Weights of a small self-supervised image encoder: 32-pixel images.
Rows from block 2 of a small self-supervised image encoder, named by matrix and row number. Rows with one number within an expert belong to one neuron, the router's apart. Each number is 128 + 32 x the weight over its row's rms, rounded and kept within 0 to 255. All counts start at 0. Numbers have three digits each. After the name is the row's rms in percent of the matrix's.
Before each expert's rows are labels from the 100 images, of 14848, where the router gives the expert most weight on average: "responds to" is what is common among them. Only what is clearly more common there than usual is listed. The data: capsule endoscopy frames (Kvasir-Capsule).
# router: router (model.blocks.2.mlp.router.weight, 16x160, trained with AdamW), inputs 0-159
# up: expert up (model.blocks.2.mlp.up, 16x160x160), inputs 0-159
# down: expert down (model.blocks.2.mlp.down, 16x160x160, transposed), outputs 0-159

# expert 15
responds to: finding: pylorus
router.15 099:084111156124117056086165110102156156171086152159156082102125153134178106192142209098110151090137161135098178130140087137125210172136074143170096109160118150104088124153107125152108115087181102145155201176114158114134128117163151094177128148130119145136145163125119099108151098111100108099141067133141174123120142124176079091131068082092142126197115134097174151126146093152226099170124086162114128141144088082075136126132165167117104180095131088126145125169138165123106124107103164
up.13 106:142164178133063167147145100149111089156084055143112122140096181129162086135149093105079151122160097106122077125087152119151142145076118120166135131075077117118132127136087173164167097094179095160130113129136107049181091117087146095130136089151114159128089088166105111147133082120116135183097122107110185156152070165074156140188167146087080115110082196111107150167177173092087076143140117096157154163105141111116175132153180100141153100120191168144170133142136170108126119152110144
down.13 103:086130134123117128114165164148155133146126196172123071164119120176081068140170124170106110084058143169127099124221167090130158091141111143121133142148136176123113140083073113117142103163070159134130098160084128123160102145187122082144146112122079117159179116125189119145115049125146162150152130139132128146160121147121139128124187115193150115117164100088159045104129205148144106142040148115115105083180144112129083146098099124083164141088111127130120140129082072081116116153132119

# expert 12
responds to: finding: blood fresh
router.12 103:149098125121125052143169069088087089133118132165107071122109124163138115137124145083098116097112163125120172083183129081137155093120106126124117090175136172108121100135134103104083212089159201121138173143157112151158111077164064119169086113097173103120112106139065086168153146092093116115122150093135179139104155155173110095134114111086154123114103130164182163086152083181139180188178145161109106152123128117077082088105146150136160111127136094104137109087112197140072171171130159
up.13 104:106138174190106123101125142137156113115070135140110112105096123090159092170110144146072072107116134145101131126173122132122081149153149141190071100156135109099143130052045109122133076157129044092142135157150144095094132121181142112135122143127161147118149108102135153136129154177141130157137142126133175179125126120067148088166062186144182116161150169108092139206104149117115139117110130118149091152120094208115147117140188176150157082066133136141130086162101079053116071113157097
down.13 104:144113115175144109139164154126169146110114110136108122147101124131176118128106150151098154103176124126071164144057174136175158147141107193127087144095123171105083123168122169191119090050144150146119099139108156132097130101152127140096103065143077184133127128121150089126106101140155102118125153115137102104159102098156134151193130034148112147150094098113159089220118111114134159086136067162157109125121138130048077202118077121124142152151179157068145144095095139118124146082185178

# expert 10
responds to: finding: ulcer
router.10 082:069096121078027144142173122144084151111095110109092103093134091137125083156143134116094178152148125108122138123086185138116128142109160188153074103129123134166077102118149139081116082103152082129114195157165136099170152113078143146153111168112106109071157155084089148123121134137123068154136145124110109157100117104146162153121093150136143109171117205135154121117076157135117105097095082127069134087148103119104101157129158158210090149132087153178175115171191186084133177140076099
up.3 115:152119139156119157118105130126142046104155115156086104134106148149093194176161106171155152115083141148097161129087117093119211098152126146138110120128080142128108142079068103170107178106107157117156206132114098127099126142150110171175137124120118184178185135150145109157086114120135157118158070119105113109201115138146121080149118125097052177110168156115122178129149119116096171146026115118162079116141143114145110141087181103074102098105144128103180099184146074104135141083125092
down.3 104:108096066147116103187107146076151127113061118152127174091099115172112112110075096140079112155167128097139147137136149078139062139118198125118130161107122130141164169135152181088146162159147092181180108145109144096100136088139165087144135184144098100095109145126130141126173088125151134091188186144085126094101110126107168111134219135138116138180076161114144161088082155165117051164119086101099155153110119174171095056132155145128162115085129113108128134121173123204133100097111130

# expert 1
responds to: finding: ileocecal valve
router.1 110:078114140094216086106163103083159133160114192133124111091129120128196116144116157079128125066144165139093165141178103161089113118205124171153081069165140153107121119137091160139078169138152103136108130152165159104143113142119114134178105144142091125090093056146104120116150109128099144169133112160170198138149152105160118125167127103117154077183106113150145127158161179141195187090165077155122083125129093157126205108123108133142143146109145076149106124143080129163146140103216144
up.13 094:089091105136089144155176143139173118122121130160115195158141087126128135094124132150108179096098180099129109126074188125124126126129159123182055136124056112088129097140093068154123158167128189130107118104182145123149191191090101146162167156153134142079069120127099130197159119072118113072152208125118185137072173141081125134109125188128108124107172144187095135126088118174102073073085120163119127127126154153113141131162085148151121135154106109068102078112127138117156119127102151
down.13 090:155154085084140162112072137076093097121142064115100120172111155117091097142080118116115117168127088142124113152178127180105101115121121126087110128151121099090110136169113163144158150139105132169163119145072126172164122138142115140135125061098119098169181140127135072138175124131080155092182132104109126171074130099222166163131123129090139134119109142080084148120119120117148176211160167133163096106192122098167114093078175127180126063151185076123144088136177116095110128122188187