Weights of a small self-supervised image encoder: 6.81M parameters, patch size [2, 2].
Rows from block 2 of a small self-supervised image encoder, named by matrix and row number. Rows with one number within an expert belong to one neuron, the router's apart. Each number is 128 + 32 x the weight over its row's rms, rounded and kept within 0 to 255. All counts start at 0.
Before each expert's rows are labels from the 100 images, of 14848, where the router gives the expert most weight on average: "patch colour" is the nearest of a few named colours to the mean colour under the peak. Only what is clearly more common there than usual is listed. The data: capsule endoscopy frames (Kvasir-Capsule).
# router: router (model.blocks.2.mlp.router.weight, 16x160, trained with AdamW), inputs 0-159
# up: expert up (model.blocks.2.mlp.up, 16x160x160), inputs 0-159
# down: expert down (model.blocks.2.mlp.down, 16x160x160, transposed), outputs 0-159

# expert 4
patch colour: grey
router.4 [130  82 158 116 103 179 159 138  62  98 179  72 154 111 111 139 154 157 150 147 144 133  80 185 101  93  64 163  91  83 198  69 116 105 141 114 103  97 116  83 186  91  99  97 142  86 132 128 202 126 172 124 136  85  94 102 168 102 115 120 148 155 148 179 143 175  94 133 130  51 128 144 151  82 180 101 119 143 100 181  60 108 107 118 102 136 131 121 101 132 128 136 136 104 210  73 171 125 137 107 124 123  61 120 160 130 171 146 139 175 153  95 149 174 114 180 112 128 154 155 101 154 144 140  87  88 164 129 161 164 125 126 174 138 171 177 147  93  99 115 121 104 106 144  84 110 138 135  89 135 129 149 148 133 142 124 119 113 130  78]
up.0 [107 101  68 102 128 128 137 143  92 144 131 142 166  81  86  82 101 160  53 159 136 136 153  51  67 115 127  94 155 115 113 131  94 121 125  86 100 160 162 150 168 107 174 156 114 156 118 161 129 103 103 190 108 140 205  79 106 133  92 168 107 116  90  78  92 130 103 180 103  62 167 105 191 190 168 133  95 120 107 138 116 155 136 106 127 106 129 186 178 132 165 113 152 140 141 140  96  99 125  98 126 174 111 114 150 136 111 105 122  74 132 120 136 137 122 126 156  97 169 139  93  67 161 145 125 208 137 172 133 154 184 123 153  99 136 137 120 175 147 130 150 114  80 170  90 146 121 174 171 132 128  96 128 126 107  97 210 126 182 134]
down.0 [136 137 171 151 134  96  78 134 143 146 116 124 131 149 139 167 128 131 108 103 138 119 172 117 169 192 179 179 167 114  95  79 123 134 140 128 106 139 161 113 119  90  85 123 161 119 167 128 167 140 126 100 135 136 146 152 147  87 117 188 112 168 166  87  74  95 145 223 130 111 140 104 124 121 154  78 121 110 138 101  41 103 124 112 113 155 126  98 123 118 119 118 133  52  89  99 141 141 157 139 107 123 114 105 185 147 130 123 152 133  49 190  92 163 104 170 177 138  72  98 150 121 121  86 181 107 149 105 121 112  89  84 156 152  77 117 113  80  70 114 166 102 150 130 123 173  99 158 122 209 157 161  86 125  95 215 149 109 146 113]
up.1 [143 148 133 145  82 157 142 160 136 171  98 131 161 116 159 162 157 156  94 146 145 105  65 153 103 146  77 128 153 145 145  80  96  85 155 135 162 175 125  49  99 124 138 144 111 226 139 145 203 134 141 103  85  77 115  73 168 110  99 156 134 122 125 108  93  58 167 138 104 110 173 109 181 108  82 119 128 111 188 137 112 128  89  68 118 129 135 106 109 142 134  65 143 113 124 150 122 103 122 162 198 139 176 135 112  76 124 139 137 148 162 114 152 135 128  97  92  97 127 154 140 122 194 138 130 132 177 125 134 123 162 103 124 117 159 109 107 177 128 144 133  79  75 120  42 178 129 135 130  96 185 157 121  90  97 109  53  94 141 140]
down.1 [123 108 159  54 153  93 127 106 169 121 130 144 100 159 122  79  55 143 180 120 162 125 137 146 117 164 181 188 115 111 143 170 122 153 104 143  75 117 101 165  89 108 110 173 184  69 146 143  42 115 156 174  94 189 109 169 185  82 149  94  96 122 124 102 121 157 158 156 117 103 115 127 121 151 128 130  96 127 155 128 151  96 143 113  97  67 156 117 110 116 117 144 106 113 128 152 195 118 124 160 121  88 190 144  96 128 151 110  55 123 116 170 100 192 177 197 101 168  96 133 146 119 108 165 122 107 144 165 149 132 124 135  79 121  77 119 153  92 139 127 186  88 147 158  95 111  54 164 123 125 159  91 108 116 150 123 163 123 148  92]
up.2 [165 198 184 113 159 153 104 123 129 135  76 118 173 160  95  64  93 150 121 115 137  75  82 129 162  61  74 153 129 140 158  96 128 106  72 150 140  98 158 105 157 122 110 120  80 119  78 131 108  99 134 200 107  91 102 188 122 108 179 172 162 110 164  92 140  72 160 115 115 142 134 147 152 135 120 142 136  89 146  96 131 126 133  68 134  95  49 147 106 133 126 182 149 108 174 163 114 149  93 103 142 117 135  95  94 120 167  82 100 121 100 149 159 103 122  88 151  67  90 216 117  92 156  86 126  88 106 146 154 121 138 168 135 135 159 163 101 171 156 111 167  91 160 178 139 120 162 169 122 133 192 182 125  94 127 120 129 141 118 142]
down.2 [132  96  89 148 158 131 163 145 138 153 163 134  99  84 138 126 180  70 190 158  75 177 141  81  98 191 136 132 128 101 134 195 124 164 155 145  87 119 144 105 164 167  86 135 105  69 166  82 136 111 132  83 131 156 157 138 150 117 106 148 120 114 119 194 171 158  36 146 110 120 155 106 106 146 146 129 132  74 144 100 121  77 159 194 125 135 144 140 189 136 119 181 125 102 152 164 127  95 176 122  84  86 150 119  95 144 137 181 157  64 150 142 108 149 121 102 144 170 122 121 131 136 112  92 137 122 120 121 146 132  24 109  58  66 133 106 156 174 101 153 155 156 153 152 118 121 124 153 140 132 125  65 123 107 103 102 109  96 128  76]

# expert 5
patch colour: grey
router.5 [ 84  79 158 139  66 125 150  70 121 163 147 172 141 127  88 121 129 124 141 124 172 113 132 141 172  95 101 148 123 178  95  79 118 143 136 125  77 123  97 108 168 122 149  95 167 107 188 124 159  75  90  93 152 137 182 126 195 169 115 164  75 194 125 126 103 131 113 109 133 141 121  84 117 110  72 174 127 122 119 172 110 152 138 149 108 173  68 164 148 113 144 124 102 139 129  75 169  70 178  89 116  74 137 132 112 132 116 123 189 169 169 155 150 147 133 133 146 147 149 176 160 152 105  52 104 131 177  84 116 144 129  96 172 146 136 105 116 112 201  67 105 135  94 149 167  92 186 117 179 166 130 142 148 113  66 149 122 122  93 120]
up.0 [147 164 145 144  97 178  78 133 123 188 159 113 126 188  96 113 105 163 138 132 163  99  84 169  87  94 145 114 162 133 131 149 162 151 147 145 117 144  54 124 104 107 151 135 149 158 124 122 113 132 118 191 128 152 133 105  83 179 114 161  96 131  93  86 164  91  57  87 109 104 110 135 152 168 120 132 116  44 137 102 182 186 109 135  97  99  74 123 112 130 147 141 148 130  89 110 112 109 152 108 113 144  91 178 119 153 141 170  96 158 164 146 130 170  56  82 135 109 105  81 109 136 109  45  99 122 144 109  78 111 188 165 135  51 151 140 128 160 174 111 122 100 112 172 173 189  86 154 148 146 133 158 126 124 201 131 170 127 118 138]
down.0 [ 77  93 121 130 116 128 148 137 163 115 100 140 153  95 101  82 121 167  99  99 135 152 123 122 143 114 148 175 122 158  89  93 176 130 110  89  75  95 156 172 112 100 110 127 198 135 152  67 146 125 146  55 113  92 127 102 180 134  89 116  83 116 106  46 123 159 134 126 180 171 139 138 161  44 126 138 151 157 116 189 128  67 102 135  91 121 127 142 193 160 110 188 164 155 120 151 101 132 194 102 186  59 126 139 173 186 140 104  92 163 159 167 134 138 154 111 116 163  86 111 127 123 144 150  85 126 150 135 171 111 123 167  68  93 122 142 142 128 116 129 159 134 129 170  93  98 127  92  94 198  94 136 133 100 121 127 157 156  82 164]
up.1 [150 156 128 160 102  93 128 141 172 113 134 119 122 130 114  82 136 149 100 125 114 176 119 123  66 160 188 174 109 149 154 128 174 170 129 113  73 157 176 135  92 115 150 124 207 149 192 146 138  81 127 130  50 171 149 112 156  93 137 151 152 104 116 110 113  60 123 106 166 117 144 138 154  70 125 147 157 129  67  86 133 147  89 153  95  90 168 105 151 119 137 109  72 162 171 128 117 109 203 123 169 133 174 105 137 124  84 175 156 122 137 119 162 115 136 168  87  90 185 107 123 159 110 101  73 151  90 129 177 102 151 154  98 101 142  95 187 138 135  96 109  92  71 116  91  96 149  48 102 103 150 116 137  91 153 111 145  95  98 180]
down.1 [114 122 119 131 134 115 110 108 114 130  99 145 178 136 156  49  92 162 167 161 158 164 133 142 104  85  79 128 120 132  86 106 185 115 157 141 111 171 120 112 182  94 153 165 141  71 216 143 126  96 103 101  93 117 182 155 138 133 124  93 120 116  62 114 128 158 151 142 150  75 116 141 104  93 116 126 103  87 116  68 163 119 112 135 175 189  79 128 185 197 150 114 143 116 166 174 154 107 136 114 139 125 151 147 111 113 163  66 126 138  74 135  86  79 140 182 126  89 118  88 125 117 112 158  91 117 163 139 139 170 108  91 119 191 137  77 138 109 157 186 117 164 118 202 147 133 152  90  95 167 145  82 114 138 127 144 146  67 155  75]
up.2 [ 87  97  98 123 148 176 111 147 192 123 117  94 152 205  95 183 141  69 170 120 111 101 112 127 166 138  92 118  94 148 138  79 121  91 146 112 164 167 121 144 172 117 109 145  88 147 135 109 115  62 125 179 144 135 182 155 109 106 127 159 178  69 197  82  97  96 115  96 137 183  87 128 151 115 104 104 138 125 118 108  58 179 143 100 132 153 114 180 102 161 157 150 117 177 119 101 104 102 115 166 135 164  99 131 137 126 154 173  79 143  72  97  81 132 143  65 128 167 121 154 147 128 151 123 173  62 116 173  97  66 129 144 129 115 112 104 147 143 135 103  94  84 172 168 149 172 173 140 115 102 177  89 124 147 146  76 158 165 149 115]
down.2 [113 110  86 128  92 155  99  57 143 128 138 145 125  79 152 156 138  87 133 103 172 147 164 164 110 185 124 168 165  97 173 100  97 119 133 170 138 129  99 146 144 120  75 180 101 189 109 148 165 182 212  99  91 134 112 126 170 118 125 139 163 102 150  92 164 144 166 174 152 115 118 179 132 191 143 122  79 118 144  98  86 125 105 177 180 120  98 112  94  54  64 127 138 117 100 137 170 171 148  77  97  91 151  56 131 145  79 108 143 142 135  95 195 151 119  51 124 126  85  93 158 151 109 160 110 110  86 140 124 143  74 123 144 159 158 119 130 120 101 107 130 125 168  97 184 114  76 127 141 144 178 128 143 119 136 123 130 103 115  81]

# expert 14
patch colour: grey
router.14 [130 112  77 115 121 145 144 174 169 122 119 140 127 115 141  94 146 109  78 169  99  47 149  92 149 140 147 107 145  95 162 194  65  86 152 126 130 105  61 131 110 102 130 104 134 160 134  85 126 130 164 140  75 140 137  90 132  88  80 171 124  52 132  75 140 139 143 131  96 158 113 162 162 163 110 131 156 164 121 194 116 101 101 171 183  87 155 134  95  98 125 119 113 150 151 167 143  89 146 114 135 134 197 107 168 149 132 164 139 103  88 151 113 123 108  92  88  73  87  93 176 134 168 149 168 169 105 100 106 141 178 110 180 145  72 173  89 113 131 122 183  87 124 102 115 152 125 135  75 172 159 113  92 147 165 175  71  74 139 131]
up.0 [153 153 179  98 108 181  90 133 147 132  88 124  99 150 117 139 147 129 139 114  78 158 110 134  70 178 127 129 128 117 146 126 155 146 145 102 103  57  93 115 170 125 168 112 115 125 159 122 132 106 174 162 100 138 105  63 108 140 162 191 131 147 138 111 167 111 182 107 124 110 112 165 177 117 107 126 134 101 131 158 145 152  96  75  31 203 163 141  75 144 153 131 163 129  99 141 131 181  89 115 146 115  79 112 125 110 198 101 121 152 183 130 118 110  95  96  81 139 126 133  94 131 208  34 118  88 141 126 138  93 130 139 133 134 170 108 148  62  90 101 125 189  95 120 159 114  84 156 130 196 134 112 107 165 123 183 160 152 117 120]
down.0 [160  96 150 103 139  89 151 187  43 104 144 112 147 100 118  96 100 138  98 156 159  76  83  68  93 100 129 133 133 133 141 108 153 171 147 189 112 142 102 120  92 141 121 159 129 193 157 105 172 125 105  77 134 130 202 130 152 161  98  48  98 116 164 174 123 130 100  90 123 200  91 148 132  95 129  99 139 116 165 104  65  71 100 173 107 123 140 110 135 145 152 175 131 162  99 138 129 133 116 129  83  82 178 180 145 156  94 111 123 121 140 118 128  99 111 142 127 145 152 127 103 164 141 138  79 126 109  96 138 148 147 150 110 117 136 197 100 144 177 159 125 106 192  81  75 188 205 107 151 142 146 148 105 110 101 185 147 100 112  86]
up.1 [ 74 155  93 109 146 158 169 151 173 174  91  76 154 172 142 133 148 202 159 175 132 133 159 119 124 111 137  96 132  70 142 175  59 112 122 115 136  96 135 112 111 107 124 141 142  69 153  89 101 119 176 108  92  99 123 143  76 106 123 104 152  70 136 117 105 104 110 177  59 168 141 141 134 137 101 106 159 105 165 131 103 166 112 138 152 130 120 153 155 116  96 140 105 176  91  67 110 122 131 113 104  84 143  86  96  77 113 151 109 214 106  90 144 106 128 164 148 130 121 222 170 110 132  57 145 145 180  75 122 121  64 189 179 125 131 149 146 138  90 105 120 159 108 102 124 157 132 140  90 142 165 119 122 132 177 176  80 121 155 147]
down.1 [163 129 170  56  50 110  95 138 168 125 153 159 119 184 127  98 109 108 105 170 105 178 137 202 119 149 136 188 145 189  95 176 113 109 117 121 194  84 149 158 136 148 136 126 125 141 113 128  98 128  76  95  84 125 127 106 128 123 194  92 115 126  90 152 132  96  86 117 127 109  86 112  80 138 131 149 104  83 123 120 181 175 108 138 156 125  92  69 106  77 149 178 149 116 155 112 125 129 159 102  98 174 116  96 145 156  79 113 105 132 156 140  86 212 173 173 103  85 171 194 171 116 113 184 110  64 137 148  84 147 143 134 113 178 128 104  97 153 152 107 115  83 147 155 118 132 114 101  99  80 134 127 150 105 126 123 124 135 188 145]
up.2 [ 97 115 172 110 142 109 163 166 114  70  55 108  85 120 150 156 127 117 129 115 101 161 110  89 164 113 110 103  77 151 129 143 143 135 125 125  94 148 185 159 154 147  71 124 125 148  89  86 142 133 150  96 171  76 145 104  76 125 131 108 135  91 105 122  52 121 131 168 160 145 129 108 131 107 173 108 164  48  78 117  90 171 139  70 141 194 118  88 111 153 198 107 104  77 112 147 152 110 200 182 158 127  95 117 115 120 152 173 141 175 190 112 131 142 151 172 200 145 133 127 144  69  85 121 129 127  47 134 114 153 102 143 150  62 163 111 118 153 145 139 127 158 168 136 168  86 141 112 134 122 103 145 164 151 157 118 149 159 161 151]
down.2 [114 140  96 115 111 181 146 111 172 105  90 153 140 146 159 122 102 204 166 124 110 162 146 128 107 158 131 113 102 151  65 129 167  74  61 147  99 118 200 175 161 103  95 117 177 137  72  84  85 142 125 179 128 110  89 163 201 141 113  95  82 125 164 100 107 137 137 135 103 163 107 153 135 137  88 106 117 121 150 172 103 113 101 115 127 161  65 106 130 133 123  81  56 204 144 170 120 153 164 176 142  96  36 117 108 169 167 114 159 109 127 153 104 165 144 121 141 165 146  93 105  93 128 126 117 115 213 172 104 116 133 125  98 113 119  83 143 102 141 179 116 137 110 115 135 135  87 153 113 119 146  90 175  91  83 154 151 102 145 164]

# expert 8
patch colour: orange; grey
router.8 [126 126 141  93  61 134 169  78  91 180  73  93 143 120  67 125  97 125 116 102 119 123 115 135 146 185  92 158 110  92 148 122 133 127 135 115  97  69 138  87 206 133 145  84 110 128 150 147 147  39 109  92 190 118 146 118 190  93  98 132  77 119  87 177  84 165 120 164 140  79 145 136  82  78  96 164 137 106 113 135 106 151 154 102 102 159  65 118  96  91 117 144 127 140 129  96 149 150 147 122 123  67 139 116 149 165 110 142 143 196 132 133 154 148 134 132 104 169 161 137  98 122  93 133  70 113 182 104 155 144  55 122 118 137 183  57 114 118 162  80 181 136 151 142 124 102  90 184 129 136 108 149 141 144 150  78 157 129 103  86]
up.0 [144 137 133 104  78 112 100 220 142 128 102 103 125 142 115 145 146 100 132 131 180 132 124 129  58 195 155  93 180 177 140 183 102 141 150 161 154  94 147 122 112 146  81 158  77  85 140  81 107 133  89 186 127  70 154 152 107 125 165 187  97 130 117 100 183 146  70 146 135 104 118 167 124 151 133 104 152 170  96  92 126 133 142 122 137 141 196 144  54 146 179 103 127 141 130 122  97 132 152 158  95 225  66 135 193 133 149 106 115 148 111 111  86 116 125 121 133  89 158  62 156 178 149 174 113 103 105 125 117 143 170  89 111 115 122  59 102 161 116 129 177 170 114 126 140 103 110  94 130 149 120 143  86 143 142  71 142 136 133 151]
down.0 [166  96 138  97 163 178 127 177  93  90 123  89 122  87 155 131 124  80 148 144  71  93 183 165 131 148 180 158 125 111 145  86 194 104 133  85 166 109 161 115 162 149 112 113 149 168 137 168 139 128 173 131  91 118 104  89  84 125 120 151 136  53 130 130 100  81 157 140 142 171 167 151  95 102 145 138 135 119 124 102  51 108  79  85  91 152 123 175 113  67 139  87 127  93 132 105 102 180 150 106 172 182 104 105 175 174 199 149 146 179 151 114 137 168 105 152 121 184 126 109  98 178 112 168 135 140 133 128  95 177  84 145 136 113  95 139 121 175 145 122 100 101 155 135 128 166  85 102  85  97  77  80 132  88  84 138 137  94 176 138]
up.1 [177 114  83 141 139  90  86  71 112 128  85 126 121 152  87 140 159 175  86 148 120 125 138 230  96 143 109 161 107 186 142 174 112 129 128 114 150  94 146 123  96 150 151 148 146 144  99 110  85  94 107 158  93 187 160 108 169 122 167  95 136 168 174 132  96 163 206 125 114 128 117 155 108 114  91 142  49 156  97  68  96 113 114 148 167  83 108 152 117 133 154 104 154  83 161 187 140 157 111 131 133 134 163 187  94 109 118 118 186 175  73 162 129 131 171 127  85 154  90 156  98 100 180 117  80 113 136 100  89 100  82 140 112 161 108  97 123 134 154 159 167  57  73 148 150 115 132 146 139 113 126 147 132 140 182 138  77 111 109 103]
down.1 [145 116 110  96 133  78 161 116 111 107 150 107 198 111 165 169 119 139 113  81 136  89  88 158 209 181 150  86 160 112 170  94  57  98 181 165  99  97 108 174 124  94 101 105 104 144 123 109 143 115  46 105 129 164 138 118 166 103 104 115 126 147 121 157 106 157  92 161 139 139  85 155  96 117 122 127 117 161 152  96 161 137  94 151 129 124 140 123 121 107 124 135 173 194 128  99 114 152 164 153  75 139 120 103 144 210 149 155 158  96 136 125 114 129  97  71 168 161 135 133 128 123 120 104  97 125 153  90 204 102 111 173 104 192 152 174 123 125  40 126 124 105 110 152 185 172 173 121 130  92 123 128 162 171  78  90  81 116  88 100]
up.2 [ 96  83 111 133 126 155 210 167 118 108 170 154 147 150 200 116 120 195 128 113 110 121 115 154 134 139 132  80  92  73  86 143 136 118 132 109 167 136 115 146  95 128 134  98 133 125 128  95  93 127  95 113 106 108  96 115  94 162 114 211 120 132  78 144  87 127 173 163 100 114 119 192 120 163 165 111 113 137 124 134  80 146 144 141 113 118  95 244 130  62 134 145 140 111 128 116 104 141 104 126 112 143 151 130 183  93 116 168 191 104 148  73 146 104 137 119 149  69 156  86 110  95 145 150 155  84 152 137 118 123  74 167 160 140 130 121 112 155 110 152  88 124 152 119 101 171 117 137 105 172 197  70  85 124 169 217  91 107 149  81]
down.2 [157  72 178 126 138 137 134 201 153 179 123 102 102 126  98 139 136 150 160 109  88  96 165  89 130 160 127 123 149  35  81 114 128 125 154 101  61 135  86 149 143 175 147 155 142 197  55  74 120 119 166 171 132  95  73 179 149 163 184 109  98 157 128 113 151 137 149 189 150 105 114 104  95 124 196 106 108 142 170 166 146  95 116 124 147 138 110  98  60 162 126 117 147 123 131 132 179 131 120 108  79  87 142  96 188  98  90 125 139 143 107 143  89 128 100 145 192 127 112 129 142 114  87  51 138 143 100  57 167 126 162 107 151 100 134 108 136 100 149 119 121 176 105 120 107 187 138  79 129 148 146 112 111 146 174 145  88 149 138 125]

# expert 7
patch colour: orange; grey
router.7 [119  87  64 104  95 151 124 141  98 154 114 123 123 146 113 113 105 116  79 154  96 137  80 143 134 192 115 169  81  51 164 143 108 127 178  99 172 100  87 152 139 121 123 178 178 164 143 102 157  74  72 112 194 170 128 124 146 165 106 109  70  78  85 159 124 150 120 114  76 137 101 184  90  97  94 166 119  44  80 156 135 124 176 163 127 163 112  87 132 106 113 127 106 148 132 128 172 164 183 135  97  83 116  56 144  99  87 149 133 149 165 116 170 138 176 176 138 175 177 100 160  75 139 119 113  81 115 138 117 138 122 171 145 136 180 115 155  96 142 165 103 149 116 131 143 122  68 176 155 125 131 154 156 141 137 138 159 131 118 140]
up.0 [105 105 179 108 112 142 117 121 144 110 153  94 110 120 142 165 180 153 116 135 157 198 129 100 140  91 143 150 171 172  73 130 111 127 124 108  92 175 156 140 148  77 150 124 193 109  61  68  77 147 183 101  93  90 134 154 156 128 142 165 127 195 126 120  84  98 109 115  90 132 150 123 128 135  79 119 146  78 125 131 132 107 198 218  99 159 113 125 136  91 141  68 159 149 177  99 106  93 110 145 171 100 102 156 102 161 134  73 149 134 163 143 109 126 141 131 162 155 151 151 134  82 168  77 106 141 126 136  90  76 128 139 146 103 138  84 116 108 165 140 117 132 116 175 150 137 114 153 132  66 148 158  43 107 168 113  66 198 156 121]
down.0 [142 124 128 138 175 138 133  91  99 105 149 138 108 106 115  83 125 129  99  87 120  74 172 129 127 165 129  45 141 131  95 100 119 145  86 121 134 131 164 176 184 145  46 102 127 190 179 128 160 120 160 101 117 157 135  83 133 121 179 109 113 123  92 124  99 108 131 148 120 149 185 120 122 132 157 145 181 117 170 177 108 146 151  55  99 170 101 105  95  79 130 117 135 183 124 127 101 108 127 126 180 131 171  97 112 190 186 151 157 162  60 120 149 125 114 105  95 157 151 104 114  54 142 123  85 112 142 155 120  99  91 141 155 175  87  73 142 158 160 128 173  74 121 172  86 163 102 105 155 143  99 119 214 159 126 114  90 165  96 151]
up.1 [116 138 182 127 180  77 129  92 154 110 114 112 168 103  80  97 134 150 214 149 118 140 122 151 111 160 124 141 111 187 162 163 102 155 126 128  97  98 155 110 106 132 165 131 205 156 131 111 150 163  87  84 105 103 193 116  96 111  85 163 158 117  95  95  97 116 101  90 119 178  72  34 202 185  86 142 148 143  95 182  89 136 125 150 185 137 118  78 134  95 163 130 131 108  94 164 151 119 103 109  84 145 150  95  85 153  75 169 122 147 136 184 107 118  86 168 112 141  93 166 125 129 137 158 135 137 126 139 104 118 177  89 146  89 112 161 137 117 102 103 100 138  91 151 127 127 153 102 137  74 130 149 106 117  95 210  95 130 142 168]
down.1 [113 140 141 110 147 143 125  97 160 142 148  98 107 156 129  94 155  74  95 174 121 127 147 112 153 143 117 127  93  93 120 141 163 109  56  86 187 159  53 107 121 116 114  77 108 115 157 132 158 110  98 154 133 108 137  96 170 160 126  94 125 119  79 158 162 153 105 149 102  66 123 198 145 142 113 126 102  97 158 168 127 123 159 171 141 136 162  89 177 134 133  83 122 152  86 157 143 173 183 118 105  89  63 164  60 144 113 138 138 124 124 158 172 110 146 115  81 142  67  90 134 101 160 123 125 141  59 162  82 212 166 138 132 172 138 101 149  81 127 112 151 121 102 123 182 152  83 216  86 133 151  98 154 152 131  76 179 134 159 116]
up.2 [151 112 126  94 189 132 165 134  73 117 183 156 124 124  94 145 101 140 110 175 149 128 104  76  66 181 121 169 109 145 184 125 145 114 118 170 131 139 150 111  84 129 160  46 182  60 114  64 104 164  51  71 121 116 143 145 107 142 148 133 158 154 102 141 106  78  75 157 124 134 110 136  73 124 152 190 107  95  78 133 115 150 133  84 102 113 130 121 123 234 162 159 135 126 131 164 106 187 118 184 106 120  89  58 125 109 148 177 127 137 142 217 145 140 123 154 120 172 154 161 117 139 114  98  68 130 115 134 122  98 123 128 140 123 119 111 148 137 147 122 102  85 137  65 118 156 139 141 129  96 127 151 140 125 154 130 114 157 177 148]
down.2 [118 104  90 185 118 161 165  84 104 139 103  63 168 184  93 136 159 143 187 123 118 132 134 141 181  85 152 103 147 113 108  64 117  97 145 124 140 139 136 105 161 108 115 137 164 152 186 116 138 114 166 160 119 101 122  97 179 165 113 157 130 101 103  99 168 129 133  47  88 168  60 141  78 109 154  70 165 102 152 124 170 173 104 187 120  86  99 191 198 166 136 110 109 158 140 107 107 113 126  81 144 131 159 118 144 119  71 142  54 116 162 143  99 125 152 164  77 102  99 103 141 108 113 148 148 122 100 140 105 148 130 111 165 166 160 112 131 118  79 116 181 143 139 157 132  67 146 141 161 173 151 178 135 120  88 101 132 161  97  58]